config = dict(
    model='multi-label image tagger',
    image_size=64,
    arch='vit',
    norm='layernorm_no_bias',
    norm_position='pre',
    head_dim=48,
    layers=6,
    num_labels=300,
    init='torch_default',
    residual_init='zero_last',
    eps=1e-08,
)
Rows from block 2, named by matrix and row number. Rows with one number belong to one neuron. Each number is 128 + 32 x the weight over its row's rms, rounded and kept within 0 to 255. All counts start at 0. Numbers have three digits each. After the name is the row's rms in percent of the matrix's.
# gate: MLP gate (model.blocks.2.mlp.gate.weight, 960x320), inputs 40-79
# fc1: MLP up (model.blocks.2.mlp.fc1.weight, 960x320), inputs 40-79
# fc2: MLP down (model.blocks.2.mlp.fc2.weight, 320x960, transposed), outputs 40-79
gate.718 091:134111146120118165096024097147081113149136114130085100095116076114075070176135109119147077153163111125125127093127112120
gate.719 100:094121190100170136149072187147148152129124095180119164080194107162070135136126086126091156138082146137132113162175100057
gate.720 105:058096149167089133187103073106184154100119157098133089129131133169162132101186088133103064171087143114121169134173147131
gate.721 101:163170129155159070103111109122084122099126127168145096082147089078104130119094136095090133142154147165140122097093121089
gate.722 100:114126085163172121100104154194070116098099149089095147109151109103183163150136189124147101149142106137060156145187102211
gate.723 095:108100110093134097103138152164083089142060138161100047109184115136204131133137152136102077156110138139095122114146102096
gate.724 093:087161135110066121132121169137189137139111084125090128160099128149115092083113119127131112148134123191124098145181141153
gate.725 086:138169059145129052092158107118148078113161099138090115086094175167105136143133094117130061083081119167137136122129119141
gate.726 094:135156111137119125122125179073107141124117115147116154131179131127091118157108161134185114153159117088140151138169120084
gate.727 102:157116163187100160077106109171197138112121102098144105154117149159136084120145127171165155147119101177132144153195094131
gate.728 093:147132107101146159129125159072102127172109103145162071165120103132131143207132112137173151157090114103194069146136170128
gate.729 095:145159127154094066177114155076168141136162132153179091132111129153155144115117144068094107089162166095098139168067110122
gate.730 099:169086120168155067152127090132123127134114136117129151080154156098172116096096146081116040100113131085065135113128142130
gate.731 093:119147130152167167195096098119167109119182077116157130111101081085102131154063155146144112115179162155112125146119121144
gate.732 100:141101098103073099117137114136123094153057134182114094099098127180156141104159133121130110121147094083150122119083097164
gate.733 101:114166090146084139124067118078147163154094135141116107136118107121149106088143101147081135117195152088155138150119153155
gate.734 100:123170124172127118117132095121109081130168087125134109121090144188079133153120161085132151117165090137128126164087153131
gate.735 091:189104142123132087126183124184133097142118130115131156093231142156126153124079122135147157152146124127067086165107156119
gate.736 103:090057087140097131034051199120106144156106127170082144059135169138183129095153117128131112150164106174143162193131121111
gate.737 098:092148172137166119255152097134166096136146090160149157120114147151112093176140126115142098143096156137110185107172089125
gate.738 101:159136165141065121132097133121131119132130161123118127145065046136131100186195126128098130175112132173156159126125158118
gate.739 098:101138094138144130136212156092120156122143151087179146081143133123206128134147162116179141120133139152125136131157092135
gate.740 101:140145167168097089100179159099135085124149118160175115133148157121093125088163119138095107165166173117168118157051067163
gate.741 101:069106141176100135105118130160143107170085100127128160127059166121165109147151093056108154116122059139131123154187143132
gate.742 080:143188124211129177112045153124152120120099101138165135086134141147093117082078120141169096150139168080104165151141112163
gate.744 097:080125118122118138182171096102156111121186161150141092086105103086090161110122104101156105148127117148166091101144068137
gate.745 093:079086223135087087156153119116161110103146124121130167173096161159112082094101127147137093162131122189098149122164147092
gate.746 086:178106125118148144189095095072148117113137189119174140038138131150211134120156095153121150133152125122100178088159094144
gate.747 098:076128190094121074081163109081107142109124117112156180106125166124137073115152169130122107131157116091142192120158121105
gate.748 096:089102139124120119163174143134122115131159131158121124122104136185107114160127090143152146138076110093136164092104151190
gate.749 107:156106168161191103150158125128113110110088147129122094153125121083202123073150186149106065215173107161142120128114098063
gate.750 094:100114175087158109129125130077142153125124134110143110161149105143171153120126151092140103148127091140132097106144141140
gate.751 094:103125130133111115106130092108152084113098144110078174117153107133183053110162102133087155158131115129097133102146170093
gate.752 089:128155170110147104184126124100168144113130117104134188086155115069110099154152037083088157152095153116195086155161111089
gate.753 114:100120124123117082099123152145059116160103037102086132113132169138119109130180133089200071140087127080111109143139127143
gate.754 089:120105200076152165181066086106104121148141191132156096099115128107116151156100155099167189158169139148124145074143152169
gate.755 090:085095117143094177092077081134131096112214102112186126085051139127121149147129099163176120086127162085085073091068148112
gate.756 100:106118100132109129092090150137108127124117122161133180136055172130129101175091132119129164125153103090111124168191109172
gate.757 106:161160138154203111134103164147109105120119104149161104186135158177086145118090174109177114167161145115167128116114148165
gate.758 102:118130126182171119126107154139185105094184086152163138099149147155133123132141084150094092161092125133137107133109100111
gate.759 089:184139111118131105096106241181131126194098143144139157149140156096181124134066178163121132131083141107207110089102182140
gate.760 095:114132110116085182142099143180173175161133105123105125150125085165113084149169143132087150093125101206094164155152138160
gate.761 104:128134142135187154150118109117180110153181158112178118095144113094109154121164125118110104154118120130068099174120095075
gate.762 092:131092207162083116135130047129162077076147178121156151092133159125184136048104167118079118122135121170127151072107097105
gate.763 099:161151182109144160116075137108149103113064124149174164132125143131138140151093147106164181198122101173140145113169147076
fc1.718 095:089100164152202121094129117161120093189170092171121071180096103134049098188121131073109079091150059114149101133117162148
fc1.719 098:089090164123159122125193082135111137150153109125129127106120139150154154119125141129019107096089148095142121130159146098
fc1.720 106:175083153094171100148152108122147136164148142087127137076072090137122157108125142144103136097111117145130134154180075134
fc1.721 101:114107139129160108131142089064143105084132135187172126067192089090166138113104097067094117191185190156095094137095138089
fc1.722 107:159188112136099083102080164053119122123135176130153177124163061084159138122086101168166147122110168143163093148139183075
fc1.723 091:172123091106214129160176151161124074140143169138099107153163105127138129163098186113128106130194124099131142080157105138
fc1.724 097:136089171117134096180194110106177126126099192120140070116155104128111210098161133162113127120090163143083097126077070055
fc1.725 093:164035099147123194119117095111079117177145095128096067134155138156143096083115142143141062129176113130114076109161106117
fc1.726 098:161141083127158153205100104151190094159072134144206091080174135126145144120059127171077121146105186169164159155088138116
fc1.727 102:124121143176125149173076132130184099091122117115140133094161129135128128101215109211116128148129128126071144146189135141
fc1.728 093:153147145131233175093143087168158126124145125112112180102101093121138192147156134101149048091172102082119139113204123101
fc1.729 090:198103175091136110164145138117123133104141152122165121140090194157073162118174149097134185114122165109100134157083100169
fc1.730 099:148102094161132118124126141118142186139145154152242143158134066142093073156156126121041172147115216130120165075085152129
fc1.731 096:130091082088184147175106110097121148134138156145114090129153153097124110165148164078105132095116103106069112144146075148
fc1.732 106:175114135158068085131192143157082124130048085140139092100094156136131173108139106127110115112107081157202107177163120115
fc1.733 101:093112085107223112114144136187068086151135110095141145164141165192133143208104165135142082136063068146159082098129137147
fc1.734 097:118097169118142152153127131077097140166165126097110181175136121153132097079126095153126157176138104108104138121143186076
fc1.735 098:072097110157114089145130178073125119113147140106186114113151180081155125137105144139105078095121160128090181133145091092
fc1.736 091:117108111195158080101143114114173136117065163159123155124211117088092157087080092136180124108067095172144149169138165128
fc1.737 105:109137125108155160167150165183108087128133126130134149110166157084090121097118133140188139166131140099121128078090083177
fc1.738 095:111120158146151134080097100189120096134140120134123076162173135074105113206132168126090108130115130130139146177169125126
fc1.739 104:146114105157147145144085080102180131089149190179137100088192178166115095124119095134099090168152116101075145110106154067
fc1.740 101:146132071206118148167117169084144095126114112140084138129111100150097207137097111139180136138143078151139109150092147151
fc1.741 104:146097201113140075147181077188196123129124197171144153123158098162133160095115157114106154136092083157103096056119086134
fc1.742 086:116133116087165144101161159104148188125128096115092168220057091163095188071123116167123157102158157111124122138139082186
fc1.744 100:118139091132146125095155127173096129120145074141093128092161082088112152125145173096093091100131079141135105142173105102
fc1.745 092:146114090082160057119151104168090127127145094167120130137100140162153075124134158130109082071060160160088093104152103142
fc1.746 080:122165080117125179116150091132097143097165116180149110072157111155118132170153108155132124098105104189087145171113126129
fc1.747 098:130150110160094105084089112074118197124128128132178120076166107136138112117119095112091079123137169112129087194126145111
fc1.748 092:117143156130144126151123137143163167144113110117163093140090181156107196068154060189172147169162076120154070135106151127
fc1.749 090:100179143125047174135139152131145114124151090122175164145140089140108146143118131073195147065133132134127117162105116173
fc1.750 097:148115092106161122185119102149077155171149126110129102160098070158086187107162152175103098133148141095166151095125110140
fc1.751 100:145151127106089079116187137130107120162092071121097084135107116132154146107127143162068108147114126136139124099121109141
fc1.752 090:137119082130197074090102123136160134095128064107132103146180102143131153137120112193131110106085050095164067151154100163
fc1.753 106:159170130175161174164145101134164170120144192153157120157120073059132121188111149066151156141131083096114125118131155174
fc1.754 093:138123093092176102102134162059057134119050128153095105088136153068145182166159101103158087106106136152145115109154114119
fc1.755 101:117093129162126118171161127181131207123044143071129091101159142150171125149185118150118077149084104047115159065110084133
fc1.756 107:116147122150143121176159139121155149153116124109128124130108085120122169181155125112175109136090095102148077163100083117
fc1.757 108:118130111109136184112116119112126122049190100117141091191139091168104114172149116065162111151153110102125177115162144141
fc1.758 103:108106055097096125057112179183113128117154106126114119145160135121124148146134186105195116081107179089097147125136134157
fc1.759 085:202101114066172153170100147128160104100125124134094112181107082161147104137118111136179112085071139125091144132107143137
fc1.760 099:151106083153097138058099145081039147116084106078102156069129160133170117140128133073146094102118129144196114113103145055
fc1.761 104:094083127097160043146154153147108120159126125152133098173114160131116114130118189118086109154193144033100111139133095166
fc1.762 102:082121115107143181149142153087146113141186169080181108068137134157127120145090124155143113126125159146084123120164153152
fc1.763 100:096128090141185177077073125091119171120092114071094099139055103104112146159124147138097153134171153158212136130121134095
fc2.718 093:129104097122131089137117211122202138109144085097084176074182164101147105098131122095151099115147122125118151082140141169
fc2.719 103:135133110146156127189123099073173074115146134217137108125165121160157151111074084140121157167187155134135153098123126097
fc2.720 110:077092144211143186159157116108133080150174095127111130170162143138114109130110135141138098111187099078124143097103129117
fc2.721 102:224124145111146114125179128119126115150127108136148088150148203100132173139125121213127128137050169139129116150108132097
fc2.722 107:148106115121182133116132127116160127184127089156124169147109114139144118128088149093143128131072091095130115144202141117
fc2.723 091:199106134182169104180106094144159107192133140093102095160144110108124188156100088148118127135140120129141084105093108155
fc2.724 095:147151137191123127128142118057147080148084115062160119145135119122197136125132165119139132127127128050167115160156145130
fc2.725 087:105157126160134099158127135088091141181154113120088125132091147122167099086119060127094106158132105156159119133132103119
fc2.726 099:114144117093130091071141184068114131161122146143092126129106130165204064103129156087118109144158133102076133137151102157
fc2.727 107:155174199069110076114110087142110091101095158108129099129148111099104090071135124172096131160181143156148124129074108108
fc2.728 092:136181098121106138163081139101137160091116056146071096193145158147162103090125118152144148146140121142110143173143179121
fc2.729 092:115213139142152107071131102186148143090130163109123083098174112128094119082180105163128106204109135133050083118082127115
fc2.730 099:103102087083181095133184087124120171168129176072140134102111153108143154119156141127142081160145110090084133140133085134
fc2.731 094:154120177102168098129093117147117144168152104125148063161066139087073179188138104121203126138077088130119122122116114136
fc2.732 104:243155161156113129148143105120096135178153141129132096157087112158145113150152166218094096071124130178172104124144084204
fc2.733 100:112091136176099127139138143149161113066169153101132158131086118144130160081152124150169115120118151081091104183117127173
fc2.734 098:152158156096157070132133103103101095150115119149141105157136080115095161112084127144232172130154189128122147140138132117
fc2.735 097:131103070217090129127107181157123106133170129151160130073137114092120119122108106081104114115134123162139156106122110174
fc2.736 088:118119113084119172149111115106140162168132164103113114098122109141105116137114121136157176135183085124117070098161136158
fc2.737 106:110009106077119096155078070156098145136124149118150105112105155102113061116170155102086126121140189146097166148135106136
fc2.738 097:114113109099139122091123129126120158162099149162099126146155129166200079040110081077155165134162144144153161067133135133
fc2.739 104:129093192068133073103108125099145112116159183142106163127059105168101170111168114137128135165121181144156120119125122123
fc2.740 102:130157136113164168139152097119130148101171153169175106075128104083154161136117123101101118165136128154203082114136089076
fc2.741 106:074092130135094150113196151128162171169164143171093104098065117162121144165227127147043127118073077121140108141106124132
fc2.742 082:095125135111113164125066081136128112095153218141067160133072104134105137146116074171148118120209123172130070160086129099
fc2.744 098:125120157163130123166173102098161204096164063078167161184129115181118133116170124148148146153128104115097132182148166187
fc2.745 087:138098123127177088075146183105090173078201103159156084123078062143128168173104113204114126095099104178135086106103105177
fc2.746 078:156179097138115164145052120114126169119121156118128123082078102135087126228102096127125104128115129145144129105121079136
fc2.747 098:109096106126149121135164141140107153172165124160133077044153161076097149167129187099099087158157163182149093128121073098
fc2.748 091:128214086156100199138197151103110111124172138149119170103120061145118083160103120192158114082087105126129138109128104127
fc2.749 086:158125135116100148141138147123145158074147156125116130128079136064166118095094192113161078139166093127160128096083141105
fc2.750 098:091156059092141130165113109131084091142114119179134083154143162134165141150122120093210091126116076146116126153119174146
fc2.751 100:107155116139133131150114126096126121164143095125155117115131097128081150101126149073136089162175141157100137174141143098
fc2.752 091:137172084179142134153152123121143107106164111094133095127123160163171108148117138119131118163117065170053141106133123115
fc2.753 105:068117111069108098121166136115173140124133089117065159177090133098169066157189160129192118149113087038103152132165116145
fc2.754 093:048156124118127104172137115111096100136110143161191067108154122084136185122088181072091130147146123109116093123082169134
fc2.755 099:093124146094134178096114106145165127093172117115153071195095101099107061089115132212179163060139117123138142163104180146
fc2.756 105:119073114163152134135069066108183157134102121114087090094125183121173155125126101053112164187201089065097149091171112152
fc2.757 107:097089121111109128126166154081138088132138175152120157081185158117072129133105108125181069098167151134095152085141133141
fc2.758 105:102127149108076093087143176140118098097125119136110131065131115081112223131120150066176109150125123178117137080142114178
fc2.759 078:112142098108100116113050088114117129033156168149130144151112087114135126125149125140124139117146135120067156095098172137
fc2.760 099:119122108108101148034171164130121110152127113136143171102141123143086070101093103202114129086147147128167105108123149062
fc2.761 103:175092183180150149109107157142141172175249170088181135131115112120125162131157198121151137132079173130086150120139107162
fc2.762 099:145112080156139098024142196145077166074075154193107165095139096160154123121122135133141106188095133167175163099104103149
fc2.763 098:111097110097127184081025151076121150098125153129151132109095114132094133108103126157063146089141121150106139136140171117