A small multi-label image tagger, trained from scratch: 64-pixel images, 203450 training examples.
Rows from block 3 of a small multi-label image tagger, named by matrix and row number. Rows with one number belong to one neuron. Each number is 128 + 24 x the weight over its row's rms, rounded and kept within 0 to 255. All counts start at 0. Numbers have three digits each.
After each neuron's rows are labels from the 100 images, of 14848, where the neuron reaches its largest size: "responds to" is what is common among them. Only what is clearly more common there than usual is listed. The data: regions of photos with short descriptions (Visual Genome). In brackets: how many of the 100, against the usual share in percent.
# gate: MLP gate (model.blocks.3.mlp.gate.weight, 960x320), inputs 160-319
# fc1: MLP up (model.blocks.3.mlp.fc1.weight, 960x320), inputs 160-319
# fc2: MLP down (model.blocks.3.mlp.fc2.weight, 320x960, transposed), outputs 160-319

gate.69:116116120173142118162108145132138100101123083102072152099161148134115106127098140123122108113122105141086102104124139105128120168093131163138101121096134092145124124138122139094149167157125143127133150142100130118157105142121094147130153102182153101134113153110100125156100103103118103137132085100132141136149176115147094145157147120145143082167155102132132136105103133173114099136155095159106157123167100125135164114097145128146104159115117135156125139106139163111077152119160124
fc1.69:146148144165117119160101095147129083144165140162108115112147119135141136167134140109149118185105115158132162091126094144123120140151138108145164109113110110107131150148102132146172112150157140133135109149149087109167094117181162133113120132148118077130120099112107138083103167124142109152146163116138154123159122095157134138146142129144101149147194116154089125142152136149136124137114136111114070131111101179125136132158087066188139157125120166131142105079151125179120135119142088
fc2.69:136142072130103182129168145126109162090119171152123101105156105098111113105126119115100155157096100097178175129109096153134139119117100191098142135172115157152140134140158110149118123105130116098145116131139124150137154126094094103145121109123131114137176181149132136150090152091132149087056140123122082119122123167130136154111133147165139162097148131156196084119101116151128124060125153121122149129126098174122114109145139114112150111067124116145141145117140146101153122110151132
responds to: text has "white" (29 vs 11.3)

gate.36:107143124127179149103138075151101111066124078136126132143143140108143142120146068097122127117110126125082073115156147095085136141138103138157165080150138148136058122116114147114145166122109136114101152144092092128117123147113141107108109132170141127163158120066121144134149131139118104115173108151138134112143164129092111121115129102183168111098094120148082107150135135122141127141158096145127118115148143148137123134152102095128129108126137136154189122080156196120138130129132156
fc1.36:148112117169150126139114068194120119129174123109090132146156110112134153193170119107136131124175143089096138109112108087116090151133156120106139112117159127096113143097153144141172101175116104131176174147171092152108133148136156098114079113203112148100135099130107143102102144164116128103128113107087160091137154100139115147115145096150123136119143101129139134083119116104111157150121124170110115149125083176123171116114112120145125115128116153092114110142063127163131132096117119
fc2.36:126136148161117101110147123143125100136140152133160089122173134117105121114149182073164094100173116105118120108138094115122119082103156079116152134163130104139149079084156090135170133141143134109157092131097106157147137143155133100164112091152111147135158146177137106127114161096117108133099138169123134125100138109172125120123124108143123135145170103135113104137113179138117140097114173143118166138120121151085136144097113154076154138115113124110101137149082118140130122137129076
responds to: text has "sky" (43 vs 1.8); text has "blue" (31 vs 5.1)

gate.286:132145179122140118126120148124079116098090123141156128104132177080120139148128118093144099166118098141084152101158117112113115144114116138105123104102089128157122183118146141098140127163155142106135094161120119136153149132112081125161112154149111128082114166086131139168144160113181091121158154115178162174138113142081116150128110146154156130100165128128102143153146138191135087179108138136118111132139134108126152113156104131163121153154128077122104114085166119115109141110132151
fc1.286:128138092102159097120133145075118123126117090085118168144085139148137114137093166139116136120088146133116117087127087146119173126089081120175172095127116107124139105129137114115105070114135111133145110137079150161095129124120106110149142158084162121130147128096134152164159142126136108117136129158160104120101122144109165072114162158129172070147099159101097141107135138111138089146132140078123159133129181115110156069162132193120100139142108132094123100152118102125134137131143134
fc2.286:109149116144149138141098114128131106179146138159107144141103102080143123090162114119097137148150139105151126168141155128151166076163138129107125122147114180125117100141071139157098125116140114124103122107136171133159129131120139150113117088114141127126161087140106146084109077139106167116110139144135135142108131076135074127153116095135144151141132114156112103092133107142078115101184098168108097112118095111130132125144177149112123088165136106091170078129151182119159128111135131
responds to: text has "red" (37 vs 4.2); text has "sign" (28 vs 2)

gate.462:158137131092145145108091127151105093052075114134113139121123133110110089158138093111172150142108125119047104125137119128116132130108128132123156126147138118148119142117087160127132115144101152102120161157127121149131150130073108143152113142125122107139166141094167113132126097113127119113178119151122099144164145126104131117129108108143125131131117137147069106154130134116110142143126096107171093145169171151152126094157160100171151131142107110135155143150160166124136067139114143
fc1.462:165128105113146126145102119190073156111142111089146115129135133155094116173165125085191151097149126107110096117142136113144091160090136124161127147131122121143125133136093116145140116137119112136121150148158124144110154156097169126117116099172105133109149095095133109113083082089102119129124112157090152098131133109126146127142142091125130126119130128114088150129128157086155123144118149143129085136172133161143137113149128098153157130095089157117171161148081155173127074142118104
fc2.462:156107139102139093104131130126152123136152134125163105143123103141125147139146161112170114144133129075098088123124122076113103138121134087145112121201121116116133105095132115131151173115159149087118089126112125154144152142151137111137084113142113133131125088147114094116132110099112117167124133132132118127108120111148121086152151125143090137126183121102130104130120196125112131127125176163170134125112117120116143158073121106068144133115103101126097133138091109107147145193125109
responds to: text has "plane" (29 vs 0.9); text has "sky" (25 vs 1.8)

gate.134:156131136089158132149140140098106163106144151140119142100118085120141134131212142135151097152136152100107134107109136095131099161176136133154130132140142146144138139152113166125073154141129174154125093164150109142126139154118147079131117128109092196126143139130146138130123115154099090128131118123093123111164134138171070140116149091132130142103144126103098134160115127153094107146138126136168129142161128109164095123121112156106148143117110168138122168143117123121171088087097130
fc1.134:158068111102109150126081134136153149137192119127163142107135080157117146182113115148110134167131156157121113076177096133127118107135128179120143114114129108143141188089149149144104126125109099154113164106127148091117112126140138116104120136138136129120112088134078068093086137148115141153142117092114135124118141199117147127129151122119162086147132122121104139143081142130110179124127149114100130151105158128127145128115110105162141135072127120128141145158109096122134123151112095
fc2.134:128085102122109138134168120120152088186139116134111119142146153119101176110089150106149140119112117111125104171148102131173102123116135108150112156122134129137129144106115114134147141131161140145155128128151130126117110111109150151118117118117156149134140113155158120124149148119168150115124144078121175117124077137106164138103143136134141195167084112115155115110155099127126157123097105097080154119126095103169137135099133120126157072161116133122115145161123108134136143154146141
responds to: text has "sky" (36 vs 1.8)

gate.88:095137149129150159151111130119135139152125115133083108142122107103138119143140115105164141154170140162121106130125107106132125142136155116114092123157140129116077136146080132145121155135139122203124107133136116152126136122132155120156099123126104140122121123121113137141109131147132112128115089148135136132108106138132133156111127115099137150161157096108091154148104140138128113145087166139139124103160133150158077091138112143160087139158145134088161068105092144150117102148117152
fc1.88:148143141075137137086096108160177137124111112082112112080132093171101136117152141123162147129101135150143111095095146153081076108141131111087142153126104164147139120142161123094094132143156118132111112125119103120133122187132126125150122170127107123083131166122146121095123160100180124121142117133096089160106146069104049135103119128140142118167175149133154126150119172111133111116088153158121142136125115090104128177123123104123100155133077148126124133135117109131107166113124088
fc2.88:106124158168105090083142187170118115169153088145086120164087100092135119101127133149135116107133125091209111152123141165129142150132137090150131171121106138121100097186129137113166157132114111096115116172085139111105087091129079125098107098155132128092135124111109112099168096154076122117114123101135147153118084090140126051111125153104136120139135137179132143146197136089107117083130189111121160135131140136139150107152121137121164156120138120132158138105128149110161129123115151
responds to: text has "man" (28 vs 8.5)

gate.761:143103121098148121109125105141127155111139168176109113086120092090130165131142094108169128151158133139115127106114107079079113174134149108155088140133122140084172142080123153111134129124139131126131148142111138174106120096080136131129126122117101145138117147136150150139143132132128155079132122093102153113138147138095088141106128102169142144106145093158120184184150107137118124162121139127151146126125134132102073142165138125122142139147161146160137125116115151161129112083120077
fc1.761:136119179152115105106115154165092110095128065132101100147131166181145104113131112118156139163128139149115153108113148083116108149145129111100113130103117127120115110123130114116148148126099097131146113120131119141097154141156115125145111139192109167144096139125123175121122100160166107129133135150124117120125143146095115136168156134133107129108102114135094112106083111162129114109155092145106144107128156140083115140142118144151126123128132141099152102130141126169061153091155114
fc2.761:101142113135168106135120161114160114098099136142088110137154138122154131143144095168139118132135104144099138110161115113137145153134119136077129114106128084146151171116164098093155095181084152100142128066094115119118162100155102142164133171162122092126112112108151126104172166124076121147142133117141099116128154142145164124107136133110134107113155115064105141121141176128132109147133151160085134174085161119172139127088121100107164100117169113137114135129170116128128071146116164
responds to: text has "sky" (42 vs 1.8)

gate.174:134117145126135120111121087135142078150147123132094137049145163132080132143107118091152110186073132124111109124121118160119126123130132161140138124135071118140157153107154167138133127138099125118092141140119130105155099153142135137139132145133117159177112143116165131139117125094116092151130139101130110142179162177097096152140121121127160132119118098136128117141156148159114103122108133101070148120121146111132139125135137102132163144141129123161169130143202143158121099120139136
fc1.174:128121147156129085128112108115103115119158097140130153131104161158152095162125115125097117131103179095138136130131127083115114106165152173096131117114143136119115135104120120156128106098133087165135126149164084106140082139099178110120174100143159113152141090109102131103069108150127170098137099128133122085098164154159104151124128142119119122133142138137170149138138093152139115145139064116127126119153077110088099158149121100143124146140149123117091143122118123144151137127146126
fc2.174:129083083122126125141151134139147110144113085131187109119146189138131096135138139123188152133140126146170162109128135129089127128140104122100110170122132158171128132091136103132148110116111131206101111093096123151091150176105124116156141140118118102074131166142128118114119116125124180128140114145132137101135122125082147145120104136151134129113104133086119116161122118132143116132139163112137121183105090190102128123137156075122154133138082119145114154144103107134141124114132149
responds to: text has "man" (29 vs 8.5)

gate.571:088156153134159132092109170116103127101124115133148132149133125120183157115109131118139140160127089166087070101123090139138171148103115063131121105090100156119130106127092129113131128093132084079144106138125147122090177082145145125155159115132158130183134117129174135139106089172126138145153165101125113110142120117106102079107133142145112122132098131139122133089145154135156132145127089149155114157122148145126101128141106136146134117124173143118150124138177157185094090121110118
fc1.571:125103096157120113131116149128167118135125129150095109109170177128127154130108120134114137137130140147152106141090128130124168168119088127131119157129100141097103132164141094142101151115142159131158132125114146138120140142152105151164166174114112159107113162109128090149131177092162170118134107138149135140075118136091136175140128151133154138161146063087145071107150166166170148111096135165127129133121112120148143143102134112134079149119150137103103137110112123114087173127107169
fc2.571:158150139165123137120115115132125158134153124116131149113142170136105116160123106140143108147097110110119189129135132120108132154135118130126197143129107150139118162128120129143150140145088140151149133109134128139150134117079124125119174123098095113131101130122099113158135127142123107147135128088131131142150160130146135147130112095143128123140147178115134140157108141138163092164095137174142156131086150127133108098141112058115134138079087111113140170128091140119130090160103135
responds to: text has "sky" (40 vs 1.8)

gate.572:100098141062159145111126144156134123064148130169085114138142115118122159080146120134148162103079084116095080150120152146159124131130081140131152127169118142101058128153164128084130169080131116143105138101133099148098137113127161110142160105134123087113153102069118118116108105160132138136170083177119158122119108119151115141152112135145148123155131103169122110106156104125137142134153130137118097158134122128088100116136129099109135149127157137125121123092156152132147131138121138
fc1.572:163158130085122129144161161101147123104123140167136118131115083133142128076082116150133125103111132111142092163141124151130146128149115107111146143181072160126117129146154156092115114096156093144135135093158169142142110122116131139145125147106128100125154135111133147138102126151139158112136104138151115136130099115119137147121110140144131106142117096163146105140138102092140116121157135102130114153095109125109129111127128107119152161116133095151125064108144131095142114165119127
fc2.572:137133162161128074118126143105115132147138129155154133140091106132130139108076152141102134164130128128200151138090130127150186150150118150135119173129097153115123107152138097099111094108143128097143096128154136124134172096108129115121149109139091111126092141166090177114128095154161114124102115154129091119126116123123141133106130114118100179076128091115119120118131131092147100135165096118140086141090144139117093132112128173122110125169154150111096122123160120133104120116117155
responds to: text has "snow" (25 vs 1.4)

gate.437:116147112107168134153119126116129117113095111126123159101133109147165154155180093136122161122139131134073130101134117122113153156104120132139131138127152129135103164096138116072126111125141152117100145111127101154130108181078147145141153130147138091142155125141172126176126140094115105130147140159105137114157089163121126117116080145206139102119108118166119116176133105152157113160142135148162112130175164113130132124154175122140100132135141148157126150156138158113144098109141113
fc1.437:126124207088111147129098143088156132135137093139117107117114107094140157101109135114100103163104127114131134116138138140117147101129164150113137112131117126130115126164117160166090177094094140104116123139130156125177115073136099106138124108100153121114110124109120111082148126171140108110108154100177091171142132173102131133123133098102152116142125181111156112131089160127076163110115123080111148125113159107133135130126090107156109148153134092100128104106182117143129109154103123
fc2.437:108119177109086123134098105117130151124130135159152134132111137120143129144133117136101140153131119123150157105111142156153165089126123188124141120136121183118108175127119153174139128115099132197101136137139137120145101120108110131102127112066153169098150112139156147126127130170161115125139106106150113128174107155126128125102114118111117138133093180173143130172099099131131142114142116082141087123180135102142100150157118142133082136151164127116093125114148141093162129127141104
responds to: text has "sky" (29 vs 1.8); text has "blue" (25 vs 5.1)

gate.444:130083120099142173138151130113118156108105120122151123112076148157146127141135091122123104111132099185112153124140108143157117127155144150124140117110159122151107152116108155144120156125081123169088130110102143129148136109077108124119082120140147094118123133118112120109117135144120110092169114143142131192144104169134178105175153139124154130105096167139089169120132135155114153153081149111124111156137149147126086098186097116111085141119107113146146145122155176158141135142126124
fc1.444:103132113168143145159131184083102129154116115122142140155164121119120118122118124118141101082129127115147133181117083099165108093162149145124129104146147097170072107139119135119074144115141098134164129107133140129143147167166147092114079147175153134174159137122134162118117102123108090100139143169089134142093131109094135161161117134096121124123132116104152100114105143144098150144104136108117169091127174148146150113110151093144107155132122100098152110118107157095151132140106134
fc2.444:158099131178119157125113107143123141152125098130085084150101109093122089132124123114126126112144191148127134132102100145144147122097174157117122109111112130155120132144152162141152120090155122089147126165142144114130125124090165119142111139126125160136155132123150143113107114149125148088145133157143098168166110130111105173102121131087095163113092111119122152113135109152150159127120124132105147093154136117148076115127116120154116106109117129144147083107107159137186097123147125
responds to: text has "man" (25 vs 8.5)

gate.48:151136097121105120133128113141137174104149116137120125104083106138097141112176083085127110113095116117100125154129123106154109149146134212131147120113138148155096153074124163114146141168103130123091094144139100136142101131094128159139071134149133144126105124102130133109143143108153104110141126141123158147144120107133138132139111115147155109144133116129073145131133121149154140114106110124132126094168159145143173111162099062116106136146087081097136128114126186125127083126160136
fc1.48:190138123143114125112152099157146150105140167116095155124099084162087142137158120139151105086121126101120152141128091144103090137115161163186127105131171139123091125118115139128131136133144117154129103157153134160107087139095126162135109169138113139144114098132118113105099145114083153103126113098110158111147134156141079156082128140135165103159130134082151143147136131109148143144110122149122135054135171117107136122114123122129139122138108095119101131115064147091172120116128137
fc2.48:145131122133126186068139126102142094129127096154139152131125101095109136109129133138116121119104127138122076049129082167123152072067140115142158132156085149106107075164132142062111125106158122114160129099174133102157162104116131143088169102114130098127123114164099073113128114151113168117154119139103090111113135125174107136121151145121127121136087155116132095106135117127159128119157123157100166163124143110133147140122134115153095104132151157148136084120115127156119133130128107
responds to: text has "plane" (26 vs 0.9)